python train.py --arch="unet" --model="image diffusion model" --dataset="telescope images of galaxies (Galaxy Zoo DECaLS)" --train_examples=88335 --image_size=32 --horizontal_flip=true --conditioning="none" --objective="epsilon" --cond_dim=128 --norm="groupnorm" --activation="relu" --weight_standardization=false --widths=[64, 64, 128, 256] --blocks_per_level=1 --scale_shift_norm=true --attention=false --upsampling="transposed_conv" --init="torch_default" --residual_init="zero_last" --optimizer="muon" --muon_scale="spectral" --lr=0.0086 --momentum=0.95 --nesterov=true --orthogonalizer="newton_schulz_5" --adamw_lr_other_params=0.0011 --grad_clip=0.5 --gradient_centralization=true --adaptive_grad_clip=0.05 --steps=17500 --batch_size=384 --epochs=76.1 --lr_schedule="wsd" --decay_fraction=0.2 --final_lr_fraction=0 --warmup_steps=3500 --weight_decay=0.008 --adamw_weight_decay_other_params=0
Rows from block 3, named by matrix and row number. Rows with one number belong to one channel. Each number is 128 + 24 x the weight over its row's rms, rounded and kept within 0 to 255. All counts start at 0. After the name is the row's rms in percent of the matrix's.
# convs0: first 3x3 conv (model.mid.0.convs.0.weight, 256x256x3x3), inputs 84-95, a 3x3 kernel for each
# convs1: second 3x3 conv (model.mid.0.convs.1.weight, 256x256x3x3, transposed), outputs 84-95, a 3x3 kernel for each
convs0.42 095 [110 143 133 122 144 179  87 116 164 156 131 130 161 149 125 154 140 159 103 115 118 103 154  92 136 112 118 175 109 142 147 113 148 137 136 133 124 118 107  81 137 119 147 121 122  92 116 109 125 143 138 121 138 117  93 100 106 113 126 120 124 138 103 123 121 138 155 101 104 113  96  97  95  75  78  79 113 113 145  95 138 128 111  98 131 138 140 152 167 134 182 162 121 128 147 130 166 154 115 114 140 128 113 174 112 120 136 110]
convs0.43 096 [128 152 145 154 130 133 155 113 102 130  85 123 108  87 118 113 162 124 118 113 141 122 162 113 164 146 168 109 106 148 134 112 132  84 118 132 137 132  89 119 116 144 119 157 169 125 123 140 101 139 144 124 150 131 213 129 165 112 143 112  53  89 134 140 123 117 154 111 119 100 144 131 171 135 126 129 115 156 128 136 160 138 122 120  94 122 143 163 152 126 141 112 167 141 116 130 126 114 118 147 102 178 108 180 155 130  68 141]
convs0.44 106 [154 143 155 109 138 144 105 121  86  87 117  88 124 130 149 108  95 102  96 102 145 130 125 132 147  74  95 145 127 128  90 115 113 115 100 108 135 140 159 128  89 183 156  94 125 148 128 147 148 108 139 120 115 120 170 126 135 120 136  46 121 114 160 153 119 111 137 107 167  90 118  69  99  75 166 130 129 107 128 123 105 112 137 133 142 110 111 126 129 154 124 126 121 125 168 178 142  95 144 135 162 152 129 160 152 163 116 117]
convs0.45 103 [125 150  95 108 129 116 124 139  91 105 134 114 126 114 123 161 102 129 129 142 123  98 102 150  98 135 114 129 157  65 103 176 106 132 157 120 100 106  64 138 123 152 158  86  98 128 120 131 125 148 118 122 124 116 148 152 163 134 117 132 104 149 135 181 137 142 155 144 109 142 141 157 119 111 103 157 154 146 115 107 115  88 131 122  98 149 132  99 137 138 147 131 102 145 156 132 132 136 124 181 115 137 175 153 130 135 139 120]
convs0.46 098 [123 152 104 146 107 135  76 156  97 107 189 122 116 183 137 123 165 125 113 140 127 151 127 138 157  94 104 100 104  94 133 134 111 124 115 175 121 144 181 133 107 190  90 113 150 146 175 138 133 140 110  93 137  98 149 135  80 132 132 206  78  90 180 107 144 137 152 123 118 106 125 108 134 145 121 132 110 141 144  85  92 131 152 126 190 172 102 119 100 135 116 150 155 183 128 174 123 141 142 128 148 116 150 127 105 151 134 162]
convs0.47 096 [106 126 129 156  86 141 118 175 121  99 139  94 123 124 119  98 133  86 116  89 145 123 128 109 123 125 151 122 137 106 135 135 117 138 145 119 121 150 160 107 110 134 159 131  98 108 135 125 142 162 148 130 126 116 162 144 144 139 144 121 130 134 115 108 111  98 121 133 135  81 196 128 118 127 161 144  98 134 115 151 149 141 125 114 160 148 123 143 109  83 135 129 143 125 148 134 158 124 138 136 168 168 105 167 109 133 156 155]
convs0.48 097 [ 97  81  98 132 125 119 161  92 156 103  94 125 116 100  56 141 104  57 129 111 123  82 131 157 121 123 172 113 126 143 112 117 139 114 118 125 139  77  97 115 131 108 170 120 131 146 128 129 132 115 106 120 100  91 145 153 120 140  78 152 137 109  75 128 105  97 135 104 128 126 109 127 137 134 112 115 110 160 109 129 103 111 123 137 107 123 138 135 114 143 141 171 110 157 168 130 171 153 151 142 142 135 143 123 173 120 139  88]
convs0.49 100 [112 137 142  94 144 122 101  97 106 112  95 153 138 146  70 125 145 134  81 124 120  93 145 128 153 114  99 111 118  85 114 112  85  88 109 112  84 151 137 134  95 149 102 164 170 129 140  86 111 167 103 106 153  78 139 168 123  95 110 124 140  86  73 156 131 168  82 138 126 142 126 157 100 109 114 148 140 126 118 138 111 115 121 134 125 124  95 113 163 119 128 150 121 123 108 131 124 136 113 121 151  79 111 115 136 111 176 149]
convs0.50 096 [178 124 122 119 167 149 149 111 123 125 123 114 144 144 114 113 180 126 114 113 103 124 145 155 137  98 156 136 159  95 136 132  87 129 113  48 145 103 137 146  63 125 106 117 130  98 121 115 142 125 122 115 148 166 154 128 175 107 158  81 118 137 109 189 162 110 116 146 121 137 103 150 139  96 129 133  80 149 113 108 130 116 161 142 141 118 121 161 173 121 144 172 119 148 152  95 119 117 124 111 129 134  65 155 102  69  95  69]
convs0.51 098 [129 143 143  98 132  58 134 165 139 116 107 118 149 117 116  95 105 123 164 163 147 109 136 103 138 145 117 129 129 116 133 135  76 118 130 101 149 162 102 132 132 137 112 129 152 132 124 128 115 110 124 118 134 120 129 120 123  82 166  99 108 127 143 104 126 113 159 138  73 136 131 125 157 137  98 151 113 144 132 106 126 124 130 135  86 167 136 112 122 134 123 126 117  92 152 114 127 130 122 131 109 138 106 113  90 146 164 141]
convs0.52 102 [ 80 109 110 145  69 104 152  89  80 132 141 119  82 101 155 114 120 103 141 120 107 109 138  74 135 129 159 116 125 106 122 142  94 143 146 117 125 109 137 129 100 105 145 104 131 129 108 137 141 143 161 106 107 104 165 135 180 113 124 129 108  83  79 153  97 129 122 141 154 116 108 166  97 169 132 101 141 116  79 138 126 125 119 154 125 142 127 136 131 121  92  86 162 131 102 125  97  97 146 108 141 158 116 143 137 110  98  91]
convs0.53 096 [118 116 156 132 102 137 179 118 128 126 114 102 139 125 114 138 114 132  98 114 148  69 126 102 113 136 136  71 131 122 117 128 141 121 142 133 108 116 116 146 124 140  82 119 163 138 118 142 113 116 103 143 129 108 141 106 149 127 147  78  97  63 128 144 127 143 143 146 138 105 118 156  87 114 144 115 101 140 145 149 109 147 124 132 124 106 118 105 135 131 167 125 148 104  84 126 157 125 158 111 109 128 128 171 129 136 137 140]
convs0.54 100 [111  99 115 113 153  79 121 170 111 124 136 169 111 135 131 127 121 108 114 104 125 129 106  90 107 126  89 149 146 140 130 110  94 139 148 118 122 150 151 109 193 124 165 174 156 116 122 142 126 112 130 162 145 136 124  94 153 172 146 158 155 163 160  85 106 108 158 125 172 135 123 135 107  96  95 102 130  88 136 106 130 123 175 131 148 130 136 117 133 132 129 110 130 168 119 118 142 112 139 181 100 149 149 165 154 161 143 128]
convs0.55 095 [141 152 145  91 135  94 128 132 128 124 147  94 145 163 129 147 185 129 120 146 127 142 130 109 130 132 128  99 140  75 119 125 135 129  93  86  74 120  73 120 132 129 115 141 190 120 110 100  90 123 153 117 128 140 123  95 139 150 160 107 145 133 158  99 122 123 145 101 129 190  96 138 119 102 128  94 116 120 142 114 147 122 139 101 117 153 162 117 115 155  97 106  80  81 160 114 129 132 125 160  86 111 135 144 136 148 116 133]
convs0.56 110 [120 156 148 196  65  97 139 122 112 139 113 116 135 198 160 172 182 130 117 167  86 189 126 118 122 122 120 123 132 103 149 115 124 119 105 102 138  87 217 119 178 113 121 128 140 129 119 129 129 131 115 139  95 124  80 133 130 124 132 151 113 123 125 135 140 160 122 140 104 167 136 160 103 177 172 139 102  95 145 151 138 139 125 121 165 106 122  96 123 143 109 121 138 144 111 137 148  96 143 134 135 134 117 150 133 157 113 105]
convs0.57 101 [110 157 190  95  92 136 114 176 117 133 129 114 131 148 122 125 134 116  82 138 125 120 106 129 104 113 121  94  97 127 157 127 109 105 170 142 140  85 144 163 144 111 168 107 131 134 128 126 105 101 134 134 143 148 142 147 166 162 112 149  82 131 115 120 168 129 122 120 120 127 138 150 169 142 179  92 130 131 158 111 133 112 103 117 147 121 166 102 100 117 138 107 117  73 160 100 112 124 126 128 105  92 116 123 117 122 145 133]
convs0.58 103 [112 154 122 150  99 139 133 145 119 145 174 175 136 104 136 121  74 121 150  99 159 102 124 138 144 121 110 168 130 153 118 106 143 158 105 113 137 109  70 134 125 101 121 120  67 155 123 119 170 122 134 138 126 136 113 124 120 123 142 120 137  89 127 132 103 115 125 122 153 109  94 170 141 121 154 162  97  77 110  88  49 170 118 141 115 144 129 169 137 121 148  92 139 129 126 112 129 110 129 214 122 159 151 118 136 192 132 162]
convs0.59 095 [143 128 138 178 119 116 137 159 132  95 105 120 109 107 146 143 118  92 115 108 108 114 102 141 103 136  62  80 141 153 112 112  87 135 112 124 164 103 117 108 122  72 102 125 109 154 127 118 126 135 142 151 111 152 175 157 132 188 110 136 102 130 141 135 136 119 113 138 167 113 129 148  81 141 139 115 109 150 156 163 124 131 110 137 132 105 145 138 160 135 143 134 124  98 150 133  96 175 117  82 155  86 123 144 126  82 153 141]
convs0.60 100 [122 138 175  91 236 146 114  92 113 127 124 151 121 154 115  63 124 144 102 159  91 163 126 138 108 186 121  95  75 145 133 142 128 117 157  94 145  78 138 127 129  99 113 105 122 125 130 115 127 131 120 144 103 108 119 130 163 141 119 135 122 115 137 120 131 152 108  73  85  68 131 114 144 202 126 147 150 122  98  99 105 132 103 122 133 135 141 146 150 135 142 144 126 156 101 114 115 121 107 102 132 116  98 148  97 122 198  51]
convs0.61 107 [163  99 108 130 116  71 144 175 122 137 132 153  98 161 119 138 124 159 128 113 140 109 118 130 114 150 170 179  94  96 102  87 142 125 167 140 160  94 146 133 126  95 139 113 173 107 118 123 118 114  98 128 174 134 143 120 117 121 147 129 114 135  82 170 123 124  96  97 107 116 137 150 130 121 162 121 185 123 124 145  93 114 132 109 111 102 122 148 145 164 141 125 106  85 156 111  66 164 153 134 147 123 126  73 100 148  82 137]
convs0.62 100 [142 135 172 151 174  79 132 100 112 112 107 157 135 124 167 132 198 158 114 118 150 122 170 122 127 146 176 146 128 138 138 146 110 181  96 168 151 133 112 124 113 143 132 172 157 129 176 123 103 141 145 148 129 125 112 137  94 142 143 116 117 159 171 116 140 119 116 110 127 162  91 130 147 144 154  86 158 120 142 121 143 102 169 103 109 144 105 126  80  90 169 137 120 125 126 139 136 146 136 183 136 122 121  94 143 120 137 141]
convs0.63 098 [124 123 105 110 122 145  91 127  70  83 120 137 107 144 109 126 108 153 128  98 146  94 111 122 112 160 115 118 124  60 154 143 133 117  85  84 114  75 105 111 125 136 107 120 149 135  99 140 128 129 119 116 129 139  88 137 114 117 166 119 149 139  88 174 174 116 124 130 148 157 133 135  90 109 143 119 150 161 103 130  94 111 101 119  85  95 119 143 122 144 110 108 112 106  98 143 144 124 101  99 110 122  82 123 125 121 104  69]
convs0.64 103 [157 114 119 130  92 146 109 113 202  94 145 123 108 133  82 136  67 126 127 145 119 144 128 121 108 106 147 101 142  98 127 139 133  88  90 142 123 143 142 107 141 104  92 131  88 138 136 137 140 144 159 142 132 106 138 148 136 153 152 165  75 143 144 148 149 167 142 152 136  75 129 131 137 121 102 115  69 120 193 124 167 145 179 136 128 104 141 147 122 133 100 114 143 125 132 105 108 106 150 121 129 129 147 137 160 117 145 143]
convs0.65 103 [130 126 106 127 155 184  80 112 116 116 111 164 159 126 119 128 164 122 142 137 137 132 119  98 126 140 126 130 136 150  95 156 122 117 132 156 142  79 181 157 127 132 120  76 109 124 136 157 123 148 113 132 108 138  92 209 134 169 129 181 147 181 100  66 156 131 171 139 158 145 166 110 127 142 140 144 134 125 131  90 132 130 137 148 114 135 136 123 144 132 126 129 151 111 145 141 113 169 136 149 164 147 121 127 102 132 109 124]
convs0.66 097 [111 102 125 119 129 135 122 129 168  97 117 119 156 162 126  88 101  93 113 133 135 128 149 124 130 110 123 101 123 170 100 139 166 134 114 139 130 141 108 117 151 123 119 146 115 132 134 143 125 123 135 136 136 134 101 131 112 125 114 120  94  84 124 165 115 121 116 116 111 125 107 119  68 143 127 117 124 129 129 127  99 132 121 122 102  95 138 130 131 138 149 173 173 165 113 105 132 144 160 132 162  99 159  86 166  97 164 149]
convs0.67 099 [ 71 145  63 116 168  97 122 117 133 156 126 149 100 104 132 140 164 125 169 146 100 111 121 115 120 136 121 168 116 150 144 149 186 132 144 125 128 144 128  92 172 146 133 125  91 129 115 124 127 130 120 150 148 119 117 164 133 128 180 135 125 123 110  77 105 134 118  79 179  93 148 129 153 184 137 140 123  83 144 131 136 123 114 129  98 147 166 105 119 126  90 133 159 131 117 110 123 105 147 133 155 139 131 123 153 142 159 131]
convs0.68 101 [149 162  96  95 163 138  79 146 122 139 121 148 103  81 175 184 197 141 141 151 114 157 113 129 132 136 144 135 162 133 146 122 115 132 107 113 135 167 119 176  88 115 175 149 131 105 147 135 142 127 123 135 167 151  79 113 135 109 177 136 119  92 118 136 143 155 164 130  94 123 100 146 155 159 154 145 125 117  83 106 107 107 111 137 109 117 147 111 120 132 129 148 104 113 142 146 100 134 141 140 110 112 147 155 115 113 133 146]
convs0.69 099 [149 129 111 137  85 113 133 130 217 124 105 105 127  96 137  79  77 117 134 134  96 121 136 115 115 117  77 129 144 153 129 111 142 117 123 137 121 114 166 125 128 142 120 119 147 109 119 111  67 119 106 129 114 150 165 123 145 116 135 165 104 164 131 154 142 164 182 134 144 168 144 185 106 124 153 128 103 133 171 140 129 105 143 124 119 125 116 117 134  90 113 170  70 120 114 155 119 136 128  90 119 149 124 116  98 128 149 139]
convs0.70 101 [111 151 124 143  85 128 136 158 148 192 140 145 103 147  85 130 164 150 148 166 136 122 127 134 119 124  78  93 127 117 122 129 156 105 104 160 138 199 152 183 111 145 143 169 123 116 146 121 128 120 105 130 124 134 163  93 148 165 128 200 154 141 167 117 132 136 107 106 106 159 118 145 152 135 106  88 122 143 158 128 123 114 153 141 140 149 117 139 104 141 101 167 102  88 111 109 130 115 162  92  76 122 165 145 140 105  93 156]
convs0.71 103 [105 145 125 147  53 140  71  85 123 154 115 122 110 138 115 102  61 149 126 132 122 115 142 144 137  84 146 139 112 149 116 146 139 133 163 146 104 133 129 118 161 107 111  76 126 126 119 124 119 144 107 133 126 140 116 119 137 138  81 130  89 193  74 121 102 133 124 119 133  80 130 120 115 126 115 120  75 145 174  82 127  99 100 120 164 134 120 143 184 149 133 124 132 128  87 155  90 112 148 166 149  97 119  89 142  83 153 114]
convs0.72 101 [137 156 145 124 105 115 118 164 129 119 108 106 126 128 140 135  93 172 138 118 131 139 158 167 111 146 104 128  84 129 115 151 149 111 151 163  88 123 122 110 166 136 125 120 115 136 152 113  78 115 109 137 127 110 135 144 114 106 121 139 124  92 162 157 147 183 100 104 157 156 104 122 146  82 145 107 150 138  97 156 142 145  94 105 133 133 117 118 142 127 108 108 134 110 111 133 108 152 123 149 141 129 100 149 162 151 150 124]
convs1.42 103 [137 100 138 136 116 136 154 137  95 150 127 137 121  89 111 100 121  99 171 154 142 145 117  92 117 156 124 118 101 138 157 152 149 174 138 138 143 129 152 160 114 143 161 125 136  92  89 133 107  86 116 159 113 148 150 112 117 123 133 176  78 119 118 129 142 115  92 115 107  80 105 142 109 158 164  92 148 160 175 154 154 138 135 141  76 107 109  97 131 125 125 165 168 156 112 142 150 156 111 110 143 117 142 133 166 130 136 137]
convs1.43 118 [120  95 159  94 139 105 136 146 140 150 123 190  87  50  91 144 146 155 100 123  78 100  97  99 114 139 133 117 125 116 140 147  64 118 106  83 137 164 118 111 155 123 152  50 131 150 121 117 124 126 144 141 134 119 132 111 129 111 119 112 119 135 150  93  96  97 127  97 116 173 140 140 113 131 145 134 170  95 148 150 128 120 121 114  92 107 137 150 136 171 115 120 113 123 174  99 152 112 155 171 177 112 106 106 167 101 125 126]
convs1.44 121 [118 113 115 174 139 129 155 124 120 128 137 141 170 128 163 124 126 135 141 137 117 130 145 123  98 108 138 104 116 154 106 170 158 145 130 135 112 101 125 229 139 142 144 136 139 131  99 154  98 147 101 146 123 107 153 174 125 168 139 115 146 133 102 129 148 167 101 139 127 112 119 171 168 123 120 145 134 115 111 141 161 119 113 127 126 115 129 116 112  93  89 101 126 108 126 134 103 130  94 146 108 118 101 140 124 166 132 132]
convs1.45 099 [145 132  74 152  91  87 116  87 148 134 186 162 149 119 118 123 112 132 116 143 129 123 177 186 109 117 165 127 115 103 152 162 122 157 124 104 186 130 135 182 100 141 159 121  95 129 118 127 143 123 146 155 146 124 143 127 142 168 161 135 148 132 102 107 122 154 159 139 124 139 148 120 154 119 151 127 116 109 103 136 109 128 141 100 122 105 111  98 120 101  99 136 146 121 114 159 148 136 155 109 127 106 144 125 138 120 118  89]
convs1.46 095 [131 164 150 111 135 116 101 154 109 117 101 182 165 125 103 148  70 111 138 147 153 144 127  86 152 147 107 158 131 119 166 128 106 140 128 134 121 133 151 188 135 101 110 181 122  89 110 131 148 157 105 111 115  81 123 101 145 135 133 135 130 105 131 154 152 140 123 128 149 139  63  84 143  70 160 126 137 164 167 154 127 157  80 152  84 122 103 149 133 149 125 122 149 129 134 122  91  95  71 172 138 120 151 121 120 151 115 131]
convs1.47 083 [151 146 128 100 115  86 145 136 158 143 116 147 186 162 134 137 137 179 141 146 121 107 166 127 151 118 142 127 154 130 127 106 103 147 146 121 114 119 111 149 123 121 142  91 121 115 143  97 128  82  98 129 100 143  91 101 146 134  87 122 118 164 101 125 114 128 143 158 162 122 145 138  95  81 120  89 135 159 122 159 190 151 118 122  93  79 105 120  95 118 118  75 139 162 180 149 125 113 110 137 146 148  94 141 107 128 135 154]
convs1.48 071 [129 168 151 172 154 165 139 117 154 153 165 111 169 133 141 174 122 112  95 112 147  89 134 108 116 132 115 147 106 106 140 115 133 112 119 109 163 140 155  98 115 131 150  98 159 149 142 170 158 131 108 129 166 124 153 142 159 133 164 139 141 131 109 147 193 154 102 174 153 129  95 162 166 130 140 109 159 154 133 158 185 142  70 117 111 146 165 123 106 105 110  94 118 122 169 114 104 135 115 126 149 106 184 161 129 104 143  70]
convs1.49 102 [110 118 109 164 157 178 112 175 131 119 157 127 133 143 147 114 146 135 118 131 105 120 134 156 155 129 163 120  91 117 119 162 113 115 121 125 152 157 134 130 110 117 135 119 130 104 123 135 117  80 137 134  94 157 144 136 127 148 139 149 170 135 133 119 138 148 144 155 131 129 105 131 144 126 119 105 138  90 121 107 128 109  86 141 146 113 169 168 122  97 149 123 163  76 115 121 145 170 132 144 137 133 133 160 109 150 148  96]
convs1.50 085 [ 92 124 128 157  76 149 138 128 125 103 124 105 116 161 126 132 132 126 139 117 132  95 148 157 140 128 150 118 141 146 127 124 146 147 123 139  98 149 142 133 144 115 142  99 121 129 117 161 158 108 148 121 148 120 118 137 152 158 100 134 145 100  97  81 117 114 114 142 125 113 159 104 111 167 149 148 177 160  92 149 154  93  96 134 144 144 148 127 133 141 118 143 104 123 125 154 110 160 116 153 121 119 111 100 122 124 130  86]
convs1.51 124 [ 93 107 165 119 110 145 122 138 130 106 102 130 117 112 113 142 160 154 128 147 150  81  75 105 125  98 128 159 171 137 113 111 116 127 123 145 134 166 120 131 124 136 122 114 133 130 134 160 133 149 157 133 145 118 151 139 118 150 150 144 173 154 141 163 155 130 120 139 143 119 112 124 173 113 140  86 112 139 137 103 105 130 118 112  91 131 168  81 104 104 141  92 143 150 141 104  91  95  65 143 125 124 116 107 189 109 148 109]
convs1.52 108 [138  87 130 124 127 118 131 113 136 119 140 122  98  83 129 144 107 142  65  88 138 118 115 107 160 189 154 105 127 110 141 117 103 146 105 122 153  75 128  92  75 140 156 118 124 106 132 141 148 107 140 151 145 125 135 126 110 154 113 149 114 118 138 102 131 133 148 152 118 100  91  78  93 177 146 118 145 173 122 128 142 152 150 111 150 141  73  87 183 103 144 128 131 127 143 128 174 113 154 145 121 164 118 132 163 107  99 159]
convs1.53 106 [ 94 107 113 127 169 107 181 151  77 146 151 108 170 137  73 128 161 152 103 152 139 167 154 130 123 101 133  96 151 122 165 117 123 141 128 144 116  97 104 141 152 120 144 143 104 117 151 105 151 150 133 120 132 150 100 111 154 108 147 125 110 142 152 114 121 131 136 129 134 177 179 138 170 140 142 141 125 138 156 171 213 120 146 144 136  41 126 128 118 128 150 110 168 149  99 149 130 103 117 145 130 173 107 124 139 139 112 160]
convs1.54 100 [114 132  92 119 125 123 133 104  70 155 131 134 140 113 143 123 118 114 147 115 134 133 153 133 144 100 138 140 182 106 132 145 122 114 137 121  93 116  79  79  88 143 135 112 129  98 109 137 159 105  98 108 141 157 104  95 126 113 144 141 135 127 112 123 138 135 164 126 120 148 131 155 105 100 126 147 144 144  98 149 143 140 133 163 100 107 124 125 124 142 127 134 126 117 133  97 135 120 148 142 157 127 110 105 204 147 127 138]
convs1.55 080 [108  99 127 105 114 127 116 107 137 105  95 108 140 135 121 113 104 117  98 111 147 122 150 174 110 111 126 114 120 131 157 120 136 115  99 154 178  96 135 134 122 109 158 143 107 140 126 125 111 148 127 122 157 138 119 129  95 157 126 159 110  77 168 102 131 102  94 130 142 112 133 141 137 135 142 126 130 143 150  96  97 126 185 131 134 167 127  94 193 169 153 142 191 165 116 170 151 145  96 126 124 109 140 150  94 164 141 134]
convs1.56 126 [125 134 143 107 144 184 116  87 129  99 116  97 141  69 115  86 124 133 134 111 143 155  91 130  99 120 125 130 130 120 141 120 102 164 102 132 150 139 140 103 131  86 210 131 134 131 150 145 141 161 118 133 111 122 134 104 148  97 109 115  95  99 143 129 129 121 135 142 142  94 158 124 139 148 152 142 137 106 103 147 108 125 100 107 107 118 105 107 149 152 143 127 103 149 105 123 121 152 164 124 105 106 133 188 108 125 161 126]
convs1.57 099 [127 100 121  93  62 118 119 114 145 152 130 146  80  97 106 142 108 136 124 123 110 133 148 144 167 105 115 125 102 110 159 118 137 128 138 154 124 205  94 135 143 126  87 170 129 106 125 120 150 130 165 160 141 124 127 146 134 117 167 101 137 125 114 125 158 144 110 118  99 124 100 126 154 181 130 130 114 119 128  72 115 127 121 113 152 194 139 105 129 121 107 117 152 121 119 115 140 154 137 148 144 168 155 164 135 129 134 139]
convs1.58 120 [102 145 140 168 116  95  61 130 108 110 154 136 151 105 122  90 111 143 149 142 137 130 160 155 142 147 121 163  61  98 113 150 159 144  65 100  80 143 142 133 136 134 132 129 130 110 103 131  86 155 116 107  88 139 122 141 158 165 171 112 182 122 172 137 126 130 109 114 136  72 115 135 139 137 145 161 145 125 141 127 104  85 146 142 146 135  99 176 119 175 127 140 123 129 132 168 134 116 121 143 128 128 122 126 121  70 134 151]
convs1.59 085 [111 106 142 127 147 114 147 137 132 141 170 134 121  86 124 139 129 120  89 128 109 143 144 134 147 118 160 128 168 161 135 146 140 144 154 139 108 127  99 129  95 116 133 114 169 174  96 134  94 147 177 120 148 151  92 120 133 123 135 102 154 153  84 106 150 142 107 108 129 119 150 137 121 161  97 122  75 118 125 113  99 128 162 102 130 125 114 158 125 140 114 118 151 172 134 123 137  92 184 115 147 128 160 164 112 134  82 105]
convs1.60 094 [130  92 159 126  84 123  94  97  99 114 159 145 114  77 104 138 115 152 111 180 120  93 151 123 175 141 111 123 153 142 159 162 144 125 198 146 121 137 123 130 103 120 203 130 106 129 130 148 116 121  89 152 122 126 129 162 116 104 163 127  89 136 115 156 142 120 157 150 121  84 106 133 122 136 137 103 113 129 131 105 127 163 138 133 144 117 130  58 102  70 116 119 106  96 155 112  99  90  94 143 138 107 105 147 128 105 130 125]
convs1.61 101 [148 145 131 128 146 127  91 142 140 114 131  79 102 116 101 139 118 143 100 126 138 127 128 144 133 125 107 149 141 103 156 111 130 150 175  93 128 108 150 139 154 136 113 133 118 108 174 127 158 107  90 139  93 118 117 138 134 143 146 142  97 108 132 119 140 140 112 152  91 154 122 109 143 123 141 140 172 141  93 118 129  91 124 130  94 124  90  92 147  95 106 158 140  96 152 141 117 103 159 150 147 106 130 147 163 133 111 100]
convs1.62 111 [111 104 156  71  96 102  71 129 130 111 130 127 124 125 160 116 157 141 142 144 128 119 119 170 134  93 132 126 123  78 164 109  88 126 153 161 186  94 112 130  74 137 107 122 132 164 125 123  78  80 134 124 119 142 127 111 114  99 145 141 137  85 128  87 128  81 151 126 173 136 100 144 155 118  78 147 154 102 113 132 113  99  96 170 106 112 165 159 125 167 163 110 160 122 130 158  91  79 129 130 135 108 139  90  99 107  84 137]
convs1.63 092 [108 151 130 130 163 143 150 140 157 103 125 118 124 121 122 131 130 119 116 162 119 121 140 133 121 152 130 100 143 125 110 162 132 124  80 130 102 129 115  81 156 145 128 150 145 147  98 144 151 139 165 154 149  76 110  94 143 129 125 141 127 122 103 109  46  80 119  79 120 113 152 146 101 115 140 102 114 123  83 104 114 152 106 162 141 129 116 166 121 105 151 131 119 178 160 137 100 122  88 132 137 115 129 148 138  93  97  93]
convs1.64 108 [143 158 135 152 122 153 116 108 113 126 120  73 124 174 133 114 134  89 174 129 156  95 143 194 159 132 167 155 153 157 118 181 114 139  88 130 140 103  91 127 168 134 107 133 129 133 182 142  97 162 148 156 142 174 163 164 133 122 126 137 141  86 114 109 122 149 157 147 142 112 131 141 115  92 152  95 166  66 151 115 114 137 110 190 110 137 110 179 131 169  87 138 118 166 115 123 110 126 116 147 139 130 145 105 160 147 152 148]
convs1.65 096 [125 143 114 125 137  93 138 110  95 147 104 141 159 139 105 158 101 134 143 134 131 148 130 117 160 173 131 138 125 146 158 131 127 140 182 116 133 145 127 106  73 145 125 103 135 163 111 176 116 132 170  98  70 163 118 139 108  83 115 148 100 132 125 114 128 108 140 191 118 107 133  99 109 132 141 132 162  56 121 127 113 111 113 166 124 139 132 127  83 154 151 114 101 172 156 107 118 146 158 162 137 114 155  87 154 137 102 142]
convs1.66 074 [135 140 122  87 168 103 129 129 118 128 116 126 129 149 153 154 161 108 134 140  98 162 181 117 131 123 114 184 114 148 143 156 144 120 139 156 153 130 150 144 106 152 121 148 156 139 166 120 126 114 146 111 156 111 179  98  95 105 128 116 172 137 130  95 142 150 128 107 134  97 119 175  95  91 125 118 139 136 135 141 149 136 151 119  96 113 155 113 126 107 119 142  94 125 121 130 110 141 110 126  83 145  94 207 110 147 103 172]
convs1.67 084 [135 158  98 138  95 136  94 106 110 163 159 124 129 124  90 144  45 110 169 139 170 108 129 128 111 136 119 103 112 100  87 159 106 146  68  97 106 150 134 135 135 113 133 186 151 105 152 103  77  97 116 125 112  94 117  93 146 137 138 153 109 167 136 148 119 125 142 164 147 111 111 125 145 110 117 161 136 127 112 150  82 119  93 104 132 124 177 141 114 156 173 169 103 107 176 119 105 155 133  84 128 128  73 128 105 101 104 102]
convs1.68 109 [129 119 118 156  55 142 137 130 173 117  63 127 104 108  91 147 111 167 146  96 107  96 104 107 111 108 124 152 169 101 127 156 137 141 164 127 145 101 116 131  98 149 186 140 198 152 139 111 142  93 127 136  96  67 131 100 104 148 119 139 139 103 165 102 123 119 124 114 162 109  69  85 142 125 106 179 106 138 128 129  93 161 177 138 129 107  94 145  56  95 122 153  63  99 143 105 100 136 110 164 127 135 143 160 163  96 138 131]
convs1.69 091 [173 110  72 126 165 133 147 144 142 108 128 135 113 158 141 151 124 177 120 116 118 136 125 147 126 127 139 185 142 166 134 104 114  91 113 151 125 108  64 142 133 115  80  85 126 135 156 146 156 152 154 132 150 129 135 139 132 147 142 123 118 101 136 101 132 111 140 183 114 109 198 119 159 142  82 134 140 132 158 155 141  73 131 116  99 113 145 114 104 188 144 146 129 134 122  97 104  91 142 118 130 144 144 115  99 119 118 134]
convs1.70 093 [115 110 110 114  96 132 108 140 116 113 127 113  90 112 115 146 124 154 144 132 127 157 143 137 134 106 133 121 136 141 168 114 143 147 133 115 119 134 111 122 122 131 105  92 164 119 135 129 152 100 132 128 110 145 124 125 136 118  96 138 118 108 126 129 116 125 118 165 149 126 119 137 107 124 119 102 120 140 123  99 151  86 183 180 114  87  96  88 124 138  93 122 158 106  98 122 123 137 152 131 115 148  91 140  58 169 118 170]
convs1.71 118 [139 207 147 152 118 105 108 147 138 141 164 119 106 115 183 138 123 139 135  95  91 125 124 146 151 119 118 153 139 177 105 114 148 125 106  88 126 114  89 141  77 112 127  60 141 163  84 131 111 118 137  98 102 180 142  69 119 115 114 130 138 128 132 120 128 165 163 119 111  97 124 129 144 154 137  93 146 183 141 170 146 113  98 132 121  77 112 138 107 121 107  92 128 145 118 125 175 104 114 141 138 109 127 130 143 137 122  97]
convs1.72 104 [109 146 145 152 129 168 137 100 167  95 175 159 154 139 100  97 122  98 135 125 150  69  91 141 156 119 169 129 111 138 152 121 103  85 118 133 166  95 142 110  84 116 108 166 132 107 114 123  88 126 109 162  94 148 160 156 145 169 133 151 183 116 149 117 157 140 113 182 180 121 127 171 125 117 131 128 157 150 177 162 133 103 131 112 145 165 146 113 110 130 115  98  99 115 153 115 102 186 166 118 104 132 103 119 125 125 152 126]